From a checkpoint of a small multi-label audio tagger.
Training: muon at rate 0.025, 6400 steps.
Rows from block 9 of a small multi-label audio tagger, named by matrix and row number. Rows with one number belong to one neuron. Each number is 500 + 25 x the weight over its row's rms, rounded and kept within 0 to 999. All counts start at 0. Numbers have three digits each.
Before each neuron's rows are labels from the 100 clips, of 14848, where the neuron reaches its largest size: "responds to" is what is common among them. Only what is clearly more common there than usual is listed. The data: short read English sentences (LibriTTS-R).
# gate: second MLP gate (model.blocks.9.mlp.gate.weight, 640x160), inputs 0-159
# fc1: second MLP up (model.blocks.9.mlp.fc1.weight, 640x160), inputs 0-159
# fc2: second MLP down (model.blocks.9.mlp.fc2.weight, 160x640, transposed), outputs 0-159

responds to: the word "it"
gate.22:490516492502492490496571521514485499489493464484489504504526467517493499470490500488488462506497520498528495506467465509472495483512499510510498478470451557522518503491544515555448498480542502514473523494547499491483494463497491460524490522507554526510480465497510518500518496501485503536521503522520502485521499510468518496497504545505499559497471558472510476432495511540500506490512499471460490522472500549461531490455525468508533483466498502458506472511499461503511520508475423
fc1.22:496472521462486473487529469486475506480480493484480473503513552545482456498474521479471532504532504474550504551485532462505482490457528509474497477481514549474525473492508516521494540509485521527488487463522480468542495476483461463504504490536552524473511461502527464483489507450444501512455509525475533486531498451530505510500485551509542511478492487513518513502532539496521479495494495493486462509553499503479490477482474530514511493489513486519484531482538481532475506523512488
fc2.22:464500464514461490520477484504517497472486507539491498490512503493487501444512442463503489510475545505483499522455514461542487515508462526495535474459484493496532485509481503525513508498535542501513506466458525488515505477508489501487478488488502460513510535503494505443495485531485474543507538515523530504481464492501431499462455527518530555495508517524499540475528515544510473500522497476506487500517473480505484544484554481480537467494488570502527479506517518491474528511512516

responds to: the word "than"; the word "more"
gate.627:505510469546524494490451523511443495465480503537538530518531499474473493462486496506512465491524488490500500490511526518535484457488499511516498468510484479506480478477461481494527502527457498508503466518536489491508523500514491505468486544521548512520518466474482536543464562482487523504497481538539538470515522475536475479490509484489493481509480498521470490530483492504479533466496495511461487478501535452495487497496534511479509475458545560568496519479510529502480473488531463
fc1.627:467511502443473492506473481487439481532457511511495493507547511511476444508466520468513539503486510495488495523450501563459505472526515469524522518490487488484543491451485508517504516475542493506523488447537490487524520518512529526539501475508501473474511508452492500534521514483483509496490473519473469514501494533516525537466472517502469485518493483521489520535507540548527483480482542480458492525486547527488524545506461534494474503467480521510512506512471500495470522483500515
fc2.627:495515444526468531480470494548509502515517504483514473518504535512467485486478511535480509504515457465567518496480502530484511507469479513529476527484476542508504507482498490493516491523469457498465472527449515501489489504494519503476507473491469464511509494524526510516526447545545492477475490482511470511493497507549551541485461512540484475529501469534510518460527464462514492471478482509520525471468493500520504501509435519515537484518528489480457470494520512477514465523487537

responds to: the word "now"
gate.182:504531544450560483519486529500525515490482499506498491521497495494517455533507498498536484528498500499517476475512491533490485511461514489486489499498496499497522492497538536519484495535519530518508484471487495480521454519506452531482445563530487483512473465487482490480482483487480519501466553484510460511560519525489489474506516451467506563479548506501493542545469482484530537513467507504484472475496494445513464507477520486507459533481493493493510479510515461478458507505486466
fc1.182:520516505500489538515514509533440535510492471506490499475497513527484514520479492552502502503561516483499561506483487462517487538533467545481490512477495474491473453507466533476504524488490505521519510496470508476516454439510507515515529538481524464504488509514450500521509526455528500509469477475529470512493448480490507461557501471542485489473498496491515496477503462478471508502538478508507485493474474525506478466458544518541530526459501497497448494499521481500491527502527501
fc2.182:469491553464480494506473472493471583498495417494527486487524532520512502514526507464482531489500528463496502487515507486533529517542493512447483472502471515515464527509496487496497478519518537486514503484504499525485499483481504517519507529488500503543508459513417508486489465512510534470470448540503513480488500519483503444510474533504512513525500468526503508500479509489493485486528505509480500495497511520513494526463515527508526477565478545521455526477496483485468502517545495

responds to: the word "me"; the word "don't"
gate.37:503535507507529478477440531504467513520526476508514480480463460476460523505464515463471464444530469547468501522484550500502483515542491443526477501505513522501515479499488502502493475539512516504484510508509485522496471489554499476469512473472510477525518505479509516514503470525535487482501508493478532536502482500508540518488479469440534493493491487511523505497525477492515521524437518525521496516516494441441492539481492493503487510508449492499471489476476491529509462441501499
fc1.37:514485550483494484484534503527490533500472476517468488530467546486494489459522507505473501443484516465508519539499510486506553493476495447535504513491475527499468485441516484483462494512504521491467494527454483565508464498466480507455508551487533525489500542462500514486532500512541510508540509493502500461506507494487491498502521472499489486479540534532493497462515529496516549528466501468470504533507521526516462487485466524514513469468541528525525483517497469519526482495491515
fc2.37:551471492466525485526495502500506466486499514516495497475513469533537450516527533513473486493519503521517482473501544505467483557502514509496462545494456460498485512442509434527480421476492494462488494485504540486488481498504498497512458506454507533497483544481503465507437469527476492499522516519461483495526467498523500494531487523522502508481496502476548513502520522550510519521517492502502529518521521533494513521477487508522487517504506490515506484472507499559500544527470524

responds to: the word "me"; the word "you"
gate.316:502550503484503431479465520490514471519527466448520511495525525480460528549488459528465537500489411483483469511512457487494512475526468483529509519516478487455485525501462485481495508503490497489480517488465514515455464521525489482516472547519532482484498476480494540550514485465492487520498497481510510502494453493502481504479507520506522516495480504498520474523541485523545450506502512480449513490498470542501513527504523517467524471504492502475494474510491466512524498490468467
fc1.316:513474472469546499505520457511515463494448470477518469534479499463478495496470515485557536467511518509505497514510508520479520486462463487545519538508474511505477509539553488540472514523531503534489466504495506479435527518495523469493484504502480510521510503482481497503525537505542550454471544469490443497542518491504524548533500518477517497489541481520457508452495502518517503496514511508513527471504536490485491504476535487502521515472470516482488478489461486530520524506529508
fc2.316:474491533485514500451543467528496460492495493497484486470519510489455477530512470519480476445501508510538456502540483510539488543518507516495484496530502505518509495483497477538465523487501491549495511502516530479517473492535519550504508506528525524468498506531540527465520503549513512521462472482522553509513511478491508488515457507503506472535483532483537490495482507485477471434519467525484532521527481474511518529503508494475545487422474491483464509465495466521516507515474495

responds to: the word "now"
gate.364:462514474486555520473516540510486490512485497500471503537444475452498514499511479478488524461464494489518477457530479513474492497478488448535495511518503510495548485429505480484505445503498503486506476497510488468479572511480503497508463475479506485527493508479549518511505497489525496507553509519436480514504532489511496545455543495523477522512546519447492492482475434501515520496515503494465502506479484508490529488471509518510464532517524513477511505468518500490517497474511476
fc1.364:481505505475513472503508476490470542490491510503547494523516469525547534504496496522487499499493490503505525522503529490503464483528460535529509495483518531493498500536502522496503476511537488450538479460531459475547484546504538512486472523480505497532486511488466495573484519539487512497454511507549449522500523514497484539515458502529518510417483510515510473550486496500487484513496506476536510503485453508482515497498459522520503506466508519525504510551491527515460527506469543
fc2.364:522451490466492504516484463496511505545506465521510491481514468471513464480484503506513479492507462489502526490452512512479521498519502481506551504515495463525477535473486528484524542498541509466520513489478490473496459509499511527528499485458524519547458540531512534512521494469539492447500504462512469497547504479493528483479454497496507466474471528505549467552481505468487512488513508473515517488470508493538555533526457526542501495552496501476487522494466530537493491520519497

responds to: the word "me"; the word "let"; text has "you"
gate.575:544506532509505490493511539507486555489511522502528451524517522525475536506549448490459481511508466488512500497503494500495501490477511509480520515498473565508515490492478516535488502509490465498539473558498537577490513523474463525497542489472541462538497508512507461530512484527505506492502494514502550459506495504447464510473466494525508508514473516523472443520497495502523481494441523525500519484528502494494532489494501485524471458495494483532475461489467510465474495483491479
fc1.575:513517500492467520477505517520487509445492540495515511528531517494501504527535506470513479497495520449511514510498485479516482494487492501486528539511501496507479504516451507482505461480522505512515487494507542522485473501462454524512496502511532450480537476509539469533466438520552541467513504543477546454520474522506498511497452513497536462490513510501493498557529480511495477481459529493521525455535488460512551516504508506529471474489480471512518486480464500508468475482506436
fc2.575:514489525508507538532532496494467475516513538456500546487511510509478499490475453505502482488474466511440477540488508454505457475455509489489498512466504502504516473506488488472503523458531499513514481491432465496466467502489473482494544505489552517508555483526512484503519490495538567546519518547514459494530491511534479537466489521492536483497507503513486474507495494469512522515464498509485494471505509532519453543499525497495506509568521474504518493494479499493500523451507502

responds to: the word "it"; the word "up"; the word "and"
gate.21:516473507487484488507477518518478500458527509498514470479487507487492529542466454505497496463481520476512455514498515514529557468486515481529431503494465477553474496519517484454494463514577446489521516467499493470482517483520477448485521539489469481498496506529481476481455520511482479477501492472530512531498515473479511514496470505505531469506518474496482542492504434495462489506493506505473480536502511453464533510513501477474512486527517506516493518462488508472461459493497490
fc1.21:482506496486492520462463513535504495497471484490473517496499546497501464497477487488461502452541505496498459498486528478477479447500554546473484494505506476537500491463490489465539522534520461507509530504527486528442511507520491513531490498519519468499507514516488476514524505486488497501474492496449461512527482526522491448512475496503476533547491499559495455492458509479522485495529543465468485535512512499506499493516514548492495521527493457531507526562485469482539534489520531
fc2.21:500546508535452500539504509478492516527483537472499523542555514516481540481513516447479465461544503491531488509512492510495526484494499498456456506466510500475523495524554518466476476497496445466485491489499490482483488507478494520537494455465483531502505476468534523461543493546472519518463497470527475494499498493462465476511473498531495534515483470483518486485510457524517464476508494517526482526531464504470470474491500494493525482523517528531502492524456555512527488522496496

responds to: the word "me"; the word "you"; the word "tell"; the word "at"
gate.87:526522471438473511513541498482507494533476502499520539537488519508461517487498471518500512522503488463501481496504492522498499496470490483523514541495551523503549509501502469484524501466477464471543515474552534491494526565478479484516480474501512505503505492493506473456496491528528502507512428485498497470523527471430490531508506529507532534533543528536504499447535468493532508490491467520482492507524506531481514496487480492510544484531490470513538530452506469488509485473488478
fc1.87:453471509560502463484452491491499479478522496504509492496484518536552491497520525499504502534496505509527517500520514507505520509506488524477494453506457506477502465514479507506460521538495530515469520544456444509490501445497555519501493513497476524484515530521477502534517503507469507499473560519491478541491444498555544491509492461491465461494461510462492478523468517511445480487499527477502530489496505463504506533514532530527508492501497500514476511553488543501504494537508522
fc2.87:508483513496529475493477469513534521479510487502510422494519504487527542496534507458509502520450509524522496512479525499478503523522499502476507474501494480464503469506527417509501498454528492472488507467512522481491508489497515528497510492490511486517520544505516521531501512507522474502505489498495494540442459534511499488551513462492490538519477532463523520511460563537482498457500517532514506477519455470503489528499478508507477511491491511491463511501449512473460497568553496

responds to: the word "me"
gate.43:476524464493565475460494539496522473546483494495506515488507498522434516509499527498465455461479509499538475530513523446504524515480483486492472534449483508485504508504511523524466464517526508483485485523481482492496510494518452488515505509500510506538438475510489464518483468478480492485501536514530513492542449494504505472470516501535536503506474454498489541493546478486513496510546471476483517525485457488508511462526520521508487488523492518507482486545463529456521513460475498
fc1.43:483457500509486506516487460505553458503494468483530533465492522514507516459478463477517545514485549510490514502485527507484464507527470498489512481518485496455524515496553458510535538531528518502480510464528513519519496508488501514433539474462450548516523451494527549492487477491482519460476503497510509486499507493500477532517501543490511533498501495488516524495525492480486502470466557508485538487495559542521504442525488520482499531501501500498477489497484462500489531503474505
fc2.43:475497518484478490485455492508490500503496514485475459511498508487497452493489470494491529521489508509488475496491468516532515499533519470495513489501535533446502478489463479535555509519479537484565478489416518481474496466559459494499500483504503489463493490523517478533516516470482467482528516545514492472485516500482483473507507482505525523508532465464530496499499539508512473462509473526511484531474464470534510499530519538496517528491557516495489517545499514519551509536547473

responds to: the word "than"; the word "more"
gate.318:499499480465518488508556488520478535487512496532515513521480470488498556476470485518517471548516506502504537484519509438514502468502479525493521506529470538500459463518493513510481529482492491498493510535488487575537475491522528481520457528494525489481485524500499459494474534462433500474492492503494553468480552510498438450510493533491504537505501505456489475471492496508488502492499489492501515450519510459516498560467509504529495519523535528501493494512487493519527482484506481
fc1.318:529476484552476483500560521511509511438513511539538499494497470502503485512486507556512478456476475514531506469522488485553518512468502466503481465478492501462478493501526498502471484517490480461509487523521537503466528444557482525493496516471539489483506461506510510485480534496514512522511485523475529497494497492521467469525488493501553490502491489480479489457473536522495533459532489523491484466525509445517527517502499454493488465534521505545502509475491499508499469493525435
fc2.318:468516499485504482505494535494470506463511500518498481523499492469539510474455489504537465501509519473492478480491531451526530516551520465513484456483483456504498518477474532486535531506473542495458529560512527521521535503510495498506482520523536539505448465489465474504521530499459526524538495483488487499481493506495469483549510488515517455474522475540467483501522532519512479485451519498504488432505514483470489508509551464477499532508511522545514485466501513482489493525528495

responds to: the word "now"
gate.580:479538486543516451508512526515548503453485484521485501496475528499492482505522484496498503518535532465476476491518526476520532474501549525480491492502486526506506548507490483499471468509508537489490497473483529543537473538496496519514478495553493502481490539521495520509480489484477513461481525467483471527500515553549505456465532508549503485509538543498450523479504482472485516495480483509474524548471474501490461489496485486481447511449509514507534452519531495474508529518539515
fc1.580:503478562496497525516472450452510505499482522512496520497510485486490506488513478527508454498469457536526505500513462451505492506489449504518474541510467505515488478544519512507504500465540502519523488560552516497482490459476515492468504506489497509550511504503532478486548509489524483524471514543494504532473447482483508515485490445478461513541486474507521480512518501513509451471498510504529501483493523468493487460489500481528492542541489544508520492493532539538526471454492494
fc2.580:503516498538496496468495454490513481475483487501533490504504509522432480538510494513513478480523453526479525504485449468478521487544456505500510480509483500510464521469517460427506493469514515519510488517509468504468515488466522540500540506473500536527503473511495489507524536476506471518455471535482495555439521519501533505525532496499490496502474489519480487539529552514519489499493497479531533484490526504511520440551480499500510474555519526483526487487499514539497482507515527