config.toml
train_examples = 26041
win_length = 512
norm = "layernorm"
head_dim = 32
fused_qkv = true
layers = 12
kernel_size = 15
init = "xavier_uniform"
nesterov = false
adamw_lr_other_params = 0.0016
batch_size = 256
epochs = 62.9
warmup_steps = 640
Rows from block 4 of a small multi-label audio tagger, named by matrix and row number. Rows with one number belong to one neuron. Each number is 200 + 30 x the weight over its row's rms, rounded and kept within 0 to 999. All counts start at 0.
After each neuron's rows are labels from the 100 clips, of 14848, where the neuron reaches its largest size: "strongest on" is what is common among them; "loudest band" is the band of the loudest frequency at the time of the peak. Only what is clearly more common there than usual is listed. The data: short read English sentences (LibriTTS-R). In brackets: how many of the 100.
# gate: second MLP gate (model.blocks.4.mlp.gate.weight, 640x160), inputs 80-159
# fc1: second MLP up (model.blocks.4.mlp.fc1.weight, 640x160), inputs 80-159
# fc2: second MLP down (model.blocks.4.mlp.fc2.weight, 160x640, transposed), outputs 80-159

gate.387,179,209,141,159,191,164,192,182,159,135,199,230,232,170,223,238,223,255,175,224,169,217,188,139,228,216,178,186,200,180,224,187,188,196,168,159,191,234,177,233,168,214,165,152,174,245,195,176,204,211,184,179,228,219,188,207,230,188,165,159,221,160,211,163,215,217,193,177,182,280,180,154,215,184,165,176,221,201,187,131
fc1.387,179,258,204,249,235,143,222,170,203,188,220,170,194,215,177,211,231,188,162,194,156,230,246,212,210,207,205,156,157,257,132,188,168,172,189,175,200,258,215,188,242,142,177,175,266,191,220,167,181,231,167,231,185,232,161,237,238,185,173,205,212,209,223,202,176,202,215,235,195,253,161,197,203,214,156,174,149,176,167,206
fc2.387,209,178,187,186,196,157,196,207,221,238,152,204,200,243,213,254,149,206,142,231,166,189,168,220,215,183,217,170,178,155,182,177,236,204,207,192,187,129,235,199,253,200,187,227,223,224,208,213,233,191,193,191,249,207,204,244,169,187,220,199,171,245,207,214,224,204,187,204,231,218,178,199,216,164,213,231,217,309,141,193
strongest on: the word "you" (45)
loudest band: 250 to 500 Hz (50)

gate.90,207,165,144,256,170,148,210,222,223,195,215,180,201,166,211,219,221,201,205,170,260,192,182,258,204,223,243,204,193,241,220,135,227,249,264,227,181,203,213,177,191,241,144,165,222,220,192,193,232,202,184,193,234,231,221,199,211,193,158,222,212,200,176,199,177,196,186,164,187,211,206,177,177,186,246,212,208,225,182,233
fc1.90,187,213,135,192,201,228,255,202,171,171,228,204,189,222,209,184,230,187,176,156,218,214,244,154,155,219,250,208,198,155,167,244,163,205,287,214,189,157,193,221,198,196,223,157,221,187,200,194,206,166,218,175,214,189,221,192,209,185,248,191,212,199,191,201,288,161,182,172,173,179,164,202,235,229,184,154,146,220,139,250
fc2.90,213,193,209,204,212,170,198,221,182,275,180,235,217,224,195,229,160,190,228,219,242,142,215,251,210,220,234,186,212,171,162,220,241,193,282,228,162,180,242,167,210,172,236,181,219,193,184,161,194,180,170,241,189,167,220,189,187,233,219,199,153,195,222,172,198,158,198,147,183,205,231,179,217,163,256,241,174,244,188,227
strongest on: the word "you" (94)
loudest band: 250 to 500 Hz (37)

gate.637,192,180,206,181,166,193,187,220,216,126,170,251,157,257,257,206,260,215,202,159,231,206,178,206,187,192,184,228,179,178,223,236,207,198,209,192,210,152,124,188,223,242,236,218,224,232,229,220,242,163,261,198,205,219,212,214,177,128,208,156,178,183,173,198,249,210,260,239,177,231,152,207,179,188,171,205,213,199,196,198
fc1.637,196,188,243,163,179,175,217,225,202,218,169,212,189,241,213,173,224,138,197,183,225,221,183,161,194,192,172,159,238,167,206,226,205,236,182,169,196,189,177,193,221,221,171,202,185,191,199,266,228,196,279,207,203,200,244,186,167,162,193,152,229,155,216,247,258,242,224,210,165,162,145,182,202,175,156,218,223,178,176,198
fc2.637,164,151,222,239,200,227,163,205,199,205,186,251,177,224,237,147,234,222,174,207,170,217,243,242,146,177,198,112,191,164,214,203,153,156,209,188,217,266,238,194,161,213,216,184,183,182,230,175,204,200,191,234,180,202,201,214,184,227,176,209,223,246,160,257,217,211,233,259,120,238,234,210,190,249,192,130,186,177,168,211
strongest on: the word "he" (30)
loudest band: 250 to 500 Hz (47)

gate.128,172,135,206,228,160,163,212,235,187,176,188,194,256,198,157,259,178,183,258,200,241,204,162,212,219,220,290,219,166,270,230,172,215,205,169,178,176,209,205,252,236,256,196,139,198,199,204,229,215,182,234,178,216,210,215,212,165,163,211,199,159,197,181,264,209,190,188,145,195,209,239,171,214,226,238,183,239,214,229,206
fc1.128,140,203,204,170,209,135,237,254,206,128,218,243,237,196,175,240,196,185,176,238,219,162,168,218,188,167,252,183,139,222,173,208,232,232,231,169,151,166,217,199,230,208,212,182,190,215,188,242,198,173,198,192,236,237,165,217,170,179,187,218,172,230,224,256,258,178,194,164,212,216,199,183,252,176,225,164,214,246,129,243
fc2.128,138,225,259,191,232,154,177,238,212,167,212,163,251,204,210,244,152,190,243,225,277,180,156,204,190,215,235,175,131,217,168,214,224,234,210,171,172,176,227,210,171,180,167,221,265,212,229,177,226,185,209,160,256,216,236,202,184,216,211,182,216,203,200,285,219,196,188,154,180,176,156,196,227,180,185,225,208,256,178,177
strongest on: the word "we" (90); the word "are" (25)
loudest band: 250 to 500 Hz (62)

gate.174,241,197,206,196,222,173,178,213,165,188,169,153,159,198,219,188,179,236,210,159,238,152,215,168,183,197,226,212,176,175,196,256,211,160,136,177,222,175,216,164,232,240,205,222,209,274,179,212,217,187,238,253,209,226,218,248,188,230,213,228,192,247,236,149,227,242,190,225,246,214,217,211,254,205,166,252,187,186,204,208
fc1.174,215,171,262,218,204,226,193,171,154,184,194,211,224,215,180,253,204,189,194,229,191,177,229,198,228,185,179,188,185,211,148,205,223,194,159,230,192,211,228,207,207,210,193,216,179,234,199,222,221,172,227,204,235,171,187,169,203,150,216,230,210,218,217,198,157,228,220,202,247,223,281,240,206,210,219,242,155,182,152,261
fc2.174,205,222,206,173,212,176,167,206,232,218,211,214,205,269,185,196,149,267,223,197,176,163,223,193,244,203,231,214,234,169,233,194,189,194,208,250,201,201,222,209,206,202,203,172,191,252,183,178,204,148,181,114,167,199,163,148,165,220,265,234,166,244,219,158,226,188,168,224,178,197,210,254,196,163,190,213,244,264,168,209
strongest on: the word "that" (30)
loudest band: 250 to 500 Hz (37); 500 to 1000 Hz (34)

gate.333,159,162,217,249,244,187,216,193,229,215,197,166,162,170,217,124,244,201,200,223,163,192,241,182,228,227,216,207,195,208,211,146,212,193,216,187,178,213,208,185,221,203,156,143,203,169,218,188,231,237,183,178,157,198,134,170,228,220,210,178,185,199,147,248,200,183,196,242,213,176,250,191,162,167,138,222,165,207,208,165
fc1.333,166,214,196,170,185,184,181,196,155,189,260,186,186,203,235,205,168,163,188,210,192,183,162,180,228,203,217,128,259,222,218,205,153,238,220,197,160,272,223,231,167,186,193,192,180,182,166,196,220,180,233,176,210,186,194,175,227,214,215,249,222,256,166,265,208,188,223,225,143,131,240,252,196,282,221,179,155,189,204,197
fc2.333,177,228,178,208,145,208,197,191,189,193,210,234,195,221,206,200,156,217,202,187,226,208,181,185,208,156,173,207,208,205,220,223,199,231,167,156,151,162,181,244,180,209,240,135,218,164,182,183,216,209,170,223,205,169,264,138,214,209,233,200,196,241,218,179,237,253,198,213,211,257,202,237,211,175,219,194,173,207,211,169
strongest on: the word "you" (50)
loudest band: 250 to 500 Hz (48)

gate.590,153,148,236,238,177,165,247,179,167,198,163,165,163,230,189,236,225,224,188,185,200,187,209,209,210,244,153,189,172,239,177,200,238,186,197,165,199,169,228,144,169,227,236,202,189,163,222,198,270,220,214,175,216,214,192,168,198,211,212,219,180,251,225,195,259,238,145,153,207,172,197,201,230,214,212,240,154,215,177,179
fc1.590,186,159,193,175,213,207,182,198,179,206,190,262,177,183,196,141,215,221,166,201,246,184,211,232,199,200,174,152,202,195,207,192,224,171,228,225,176,238,220,234,200,190,190,233,155,206,199,179,174,233,222,187,205,199,213,231,200,232,199,207,203,145,240,182,175,197,265,187,234,266,197,188,237,210,274,159,195,208,229,181
fc2.590,233,142,207,210,208,178,248,229,247,193,183,221,209,218,228,167,215,200,151,170,224,195,171,208,191,215,162,231,244,163,244,187,178,117,290,224,210,192,226,172,181,223,225,239,158,179,204,200,172,229,179,222,217,170,228,205,189,223,145,207,254,161,212,164,187,185,163,159,246,163,223,197,210,189,269,190,175,179,166,228
strongest on: the word "we" (26)
loudest band: 250 to 500 Hz (55)

gate.369,180,193,198,214,185,193,184,209,216,181,198,185,190,140,187,211,181,248,159,221,134,220,190,187,136,239,222,141,199,196,245,158,204,171,187,215,208,218,219,167,205,236,160,212,169,131,195,243,197,197,185,173,207,206,194,211,197,203,202,164,263,218,185,202,181,240,177,222,184,197,160,218,184,185,144,200,243,228,197,221
fc1.369,213,201,150,218,228,172,180,259,156,204,237,183,203,173,146,217,139,208,192,175,177,154,195,228,218,156,228,180,177,187,237,150,178,237,170,204,191,218,203,217,168,149,257,234,214,155,251,236,223,216,191,195,220,201,232,150,165,197,174,202,155,182,159,174,213,185,205,164,199,202,195,224,168,284,240,225,183,216,206,169
fc2.369,198,153,232,188,164,156,200,257,188,184,177,206,204,233,251,152,152,237,237,203,194,203,175,202,250,207,154,239,264,172,204,224,231,176,177,215,173,151,224,217,183,227,241,196,239,176,174,161,207,178,149,208,203,194,174,197,162,210,250,191,217,212,225,230,170,247,161,254,158,221,215,219,175,208,180,189,183,231,208,187
strongest on: the word "you" (34)
loudest band: 250 to 500 Hz (34)

gate.113,237,186,240,208,172,198,193,208,168,200,230,169,184,144,196,206,205,201,169,127,225,193,224,236,238,237,202,199,211,212,158,158,206,203,217,179,184,189,168,229,179,175,238,178,178,207,224,291,202,176,185,199,187,218,201,202,188,186,222,192,188,196,221,206,248,192,202,235,213,180,263,199,192,221,150,199,156,213,164,170
fc1.113,207,174,198,213,230,248,164,175,216,190,169,244,207,181,246,203,161,223,160,205,173,217,201,221,231,193,230,268,203,197,217,209,201,149,173,188,258,231,192,208,194,181,193,206,192,236,186,193,191,239,243,202,212,155,179,191,201,177,203,191,152,177,259,178,152,223,226,217,194,228,243,206,126,232,209,230,219,195,214,148
fc2.113,214,237,260,255,186,184,216,191,238,171,233,174,203,201,201,196,207,182,192,193,193,144,181,222,243,215,196,219,179,172,230,189,162,221,182,294,239,161,203,220,165,214,222,207,238,223,174,224,225,157,179,236,189,194,228,226,223,191,218,154,177,224,220,200,230,226,192,216,178,238,202,181,165,166,223,180,161,242,153,160
strongest on: the word "you" (70)
loudest band: 250 to 500 Hz (45)

gate.345,155,190,233,202,191,180,224,229,177,179,226,214,185,240,155,210,200,211,174,162,210,140,206,209,165,219,233,219,231,244,228,209,185,213,199,198,174,226,192,211,201,159,191,217,257,241,227,176,260,210,172,154,166,146,132,229,206,173,187,165,211,237,178,196,193,253,206,190,136,183,210,172,179,187,167,196,190,223,200,233
fc1.345,186,155,258,159,256,237,265,166,191,166,229,174,174,185,200,207,205,212,243,217,138,241,226,194,240,209,207,208,171,215,190,170,249,175,184,182,217,220,250,157,206,189,243,213,213,194,201,230,210,207,164,251,227,203,252,138,189,139,210,179,230,156,239,231,191,228,209,198,245,176,191,210,216,189,201,184,187,163,172,168
fc2.345,171,165,242,242,183,234,219,134,190,202,217,191,217,163,149,166,160,192,207,248,182,214,224,190,191,196,284,170,213,166,202,165,153,231,246,202,199,242,171,184,237,236,188,151,186,188,201,249,168,226,187,211,217,219,165,166,169,141,194,173,195,240,197,146,192,212,188,215,226,176,219,216,206,189,117,228,172,169,144,190
strongest on: the word "he" (52)
loudest band: 250 to 500 Hz (49)

gate.348,209,198,211,223,194,148,203,186,205,187,257,138,193,228,183,196,221,147,188,213,202,185,214,187,208,158,150,155,197,158,169,186,183,194,92,237,250,160,270,195,203,231,185,215,172,197,254,175,201,221,244,226,205,151,149,193,271,179,155,151,168,187,201,212,192,208,185,265,167,186,210,216,195,165,252,203,207,208,190,222
fc1.348,245,186,217,243,221,174,223,186,145,189,232,188,162,231,188,215,224,170,236,163,200,161,209,163,207,166,160,196,157,164,250,248,238,156,168,171,185,193,246,212,137,222,164,250,192,213,213,155,151,180,209,239,178,223,146,233,177,199,197,175,203,225,234,194,203,248,178,213,218,156,184,262,206,144,239,218,168,225,215,240
fc2.348,191,221,189,174,230,161,239,183,151,243,222,227,197,202,226,182,149,247,266,217,167,166,224,188,187,198,219,243,162,203,205,187,229,211,164,256,254,199,244,190,252,126,262,265,192,220,192,117,258,200,201,209,214,174,211,169,200,219,213,177,186,222,218,128,175,168,218,250,232,176,211,214,173,154,173,199,205,239,154,224
strongest on: the word "that" (26)
loudest band: 500 to 1000 Hz (43); 250 to 500 Hz (32)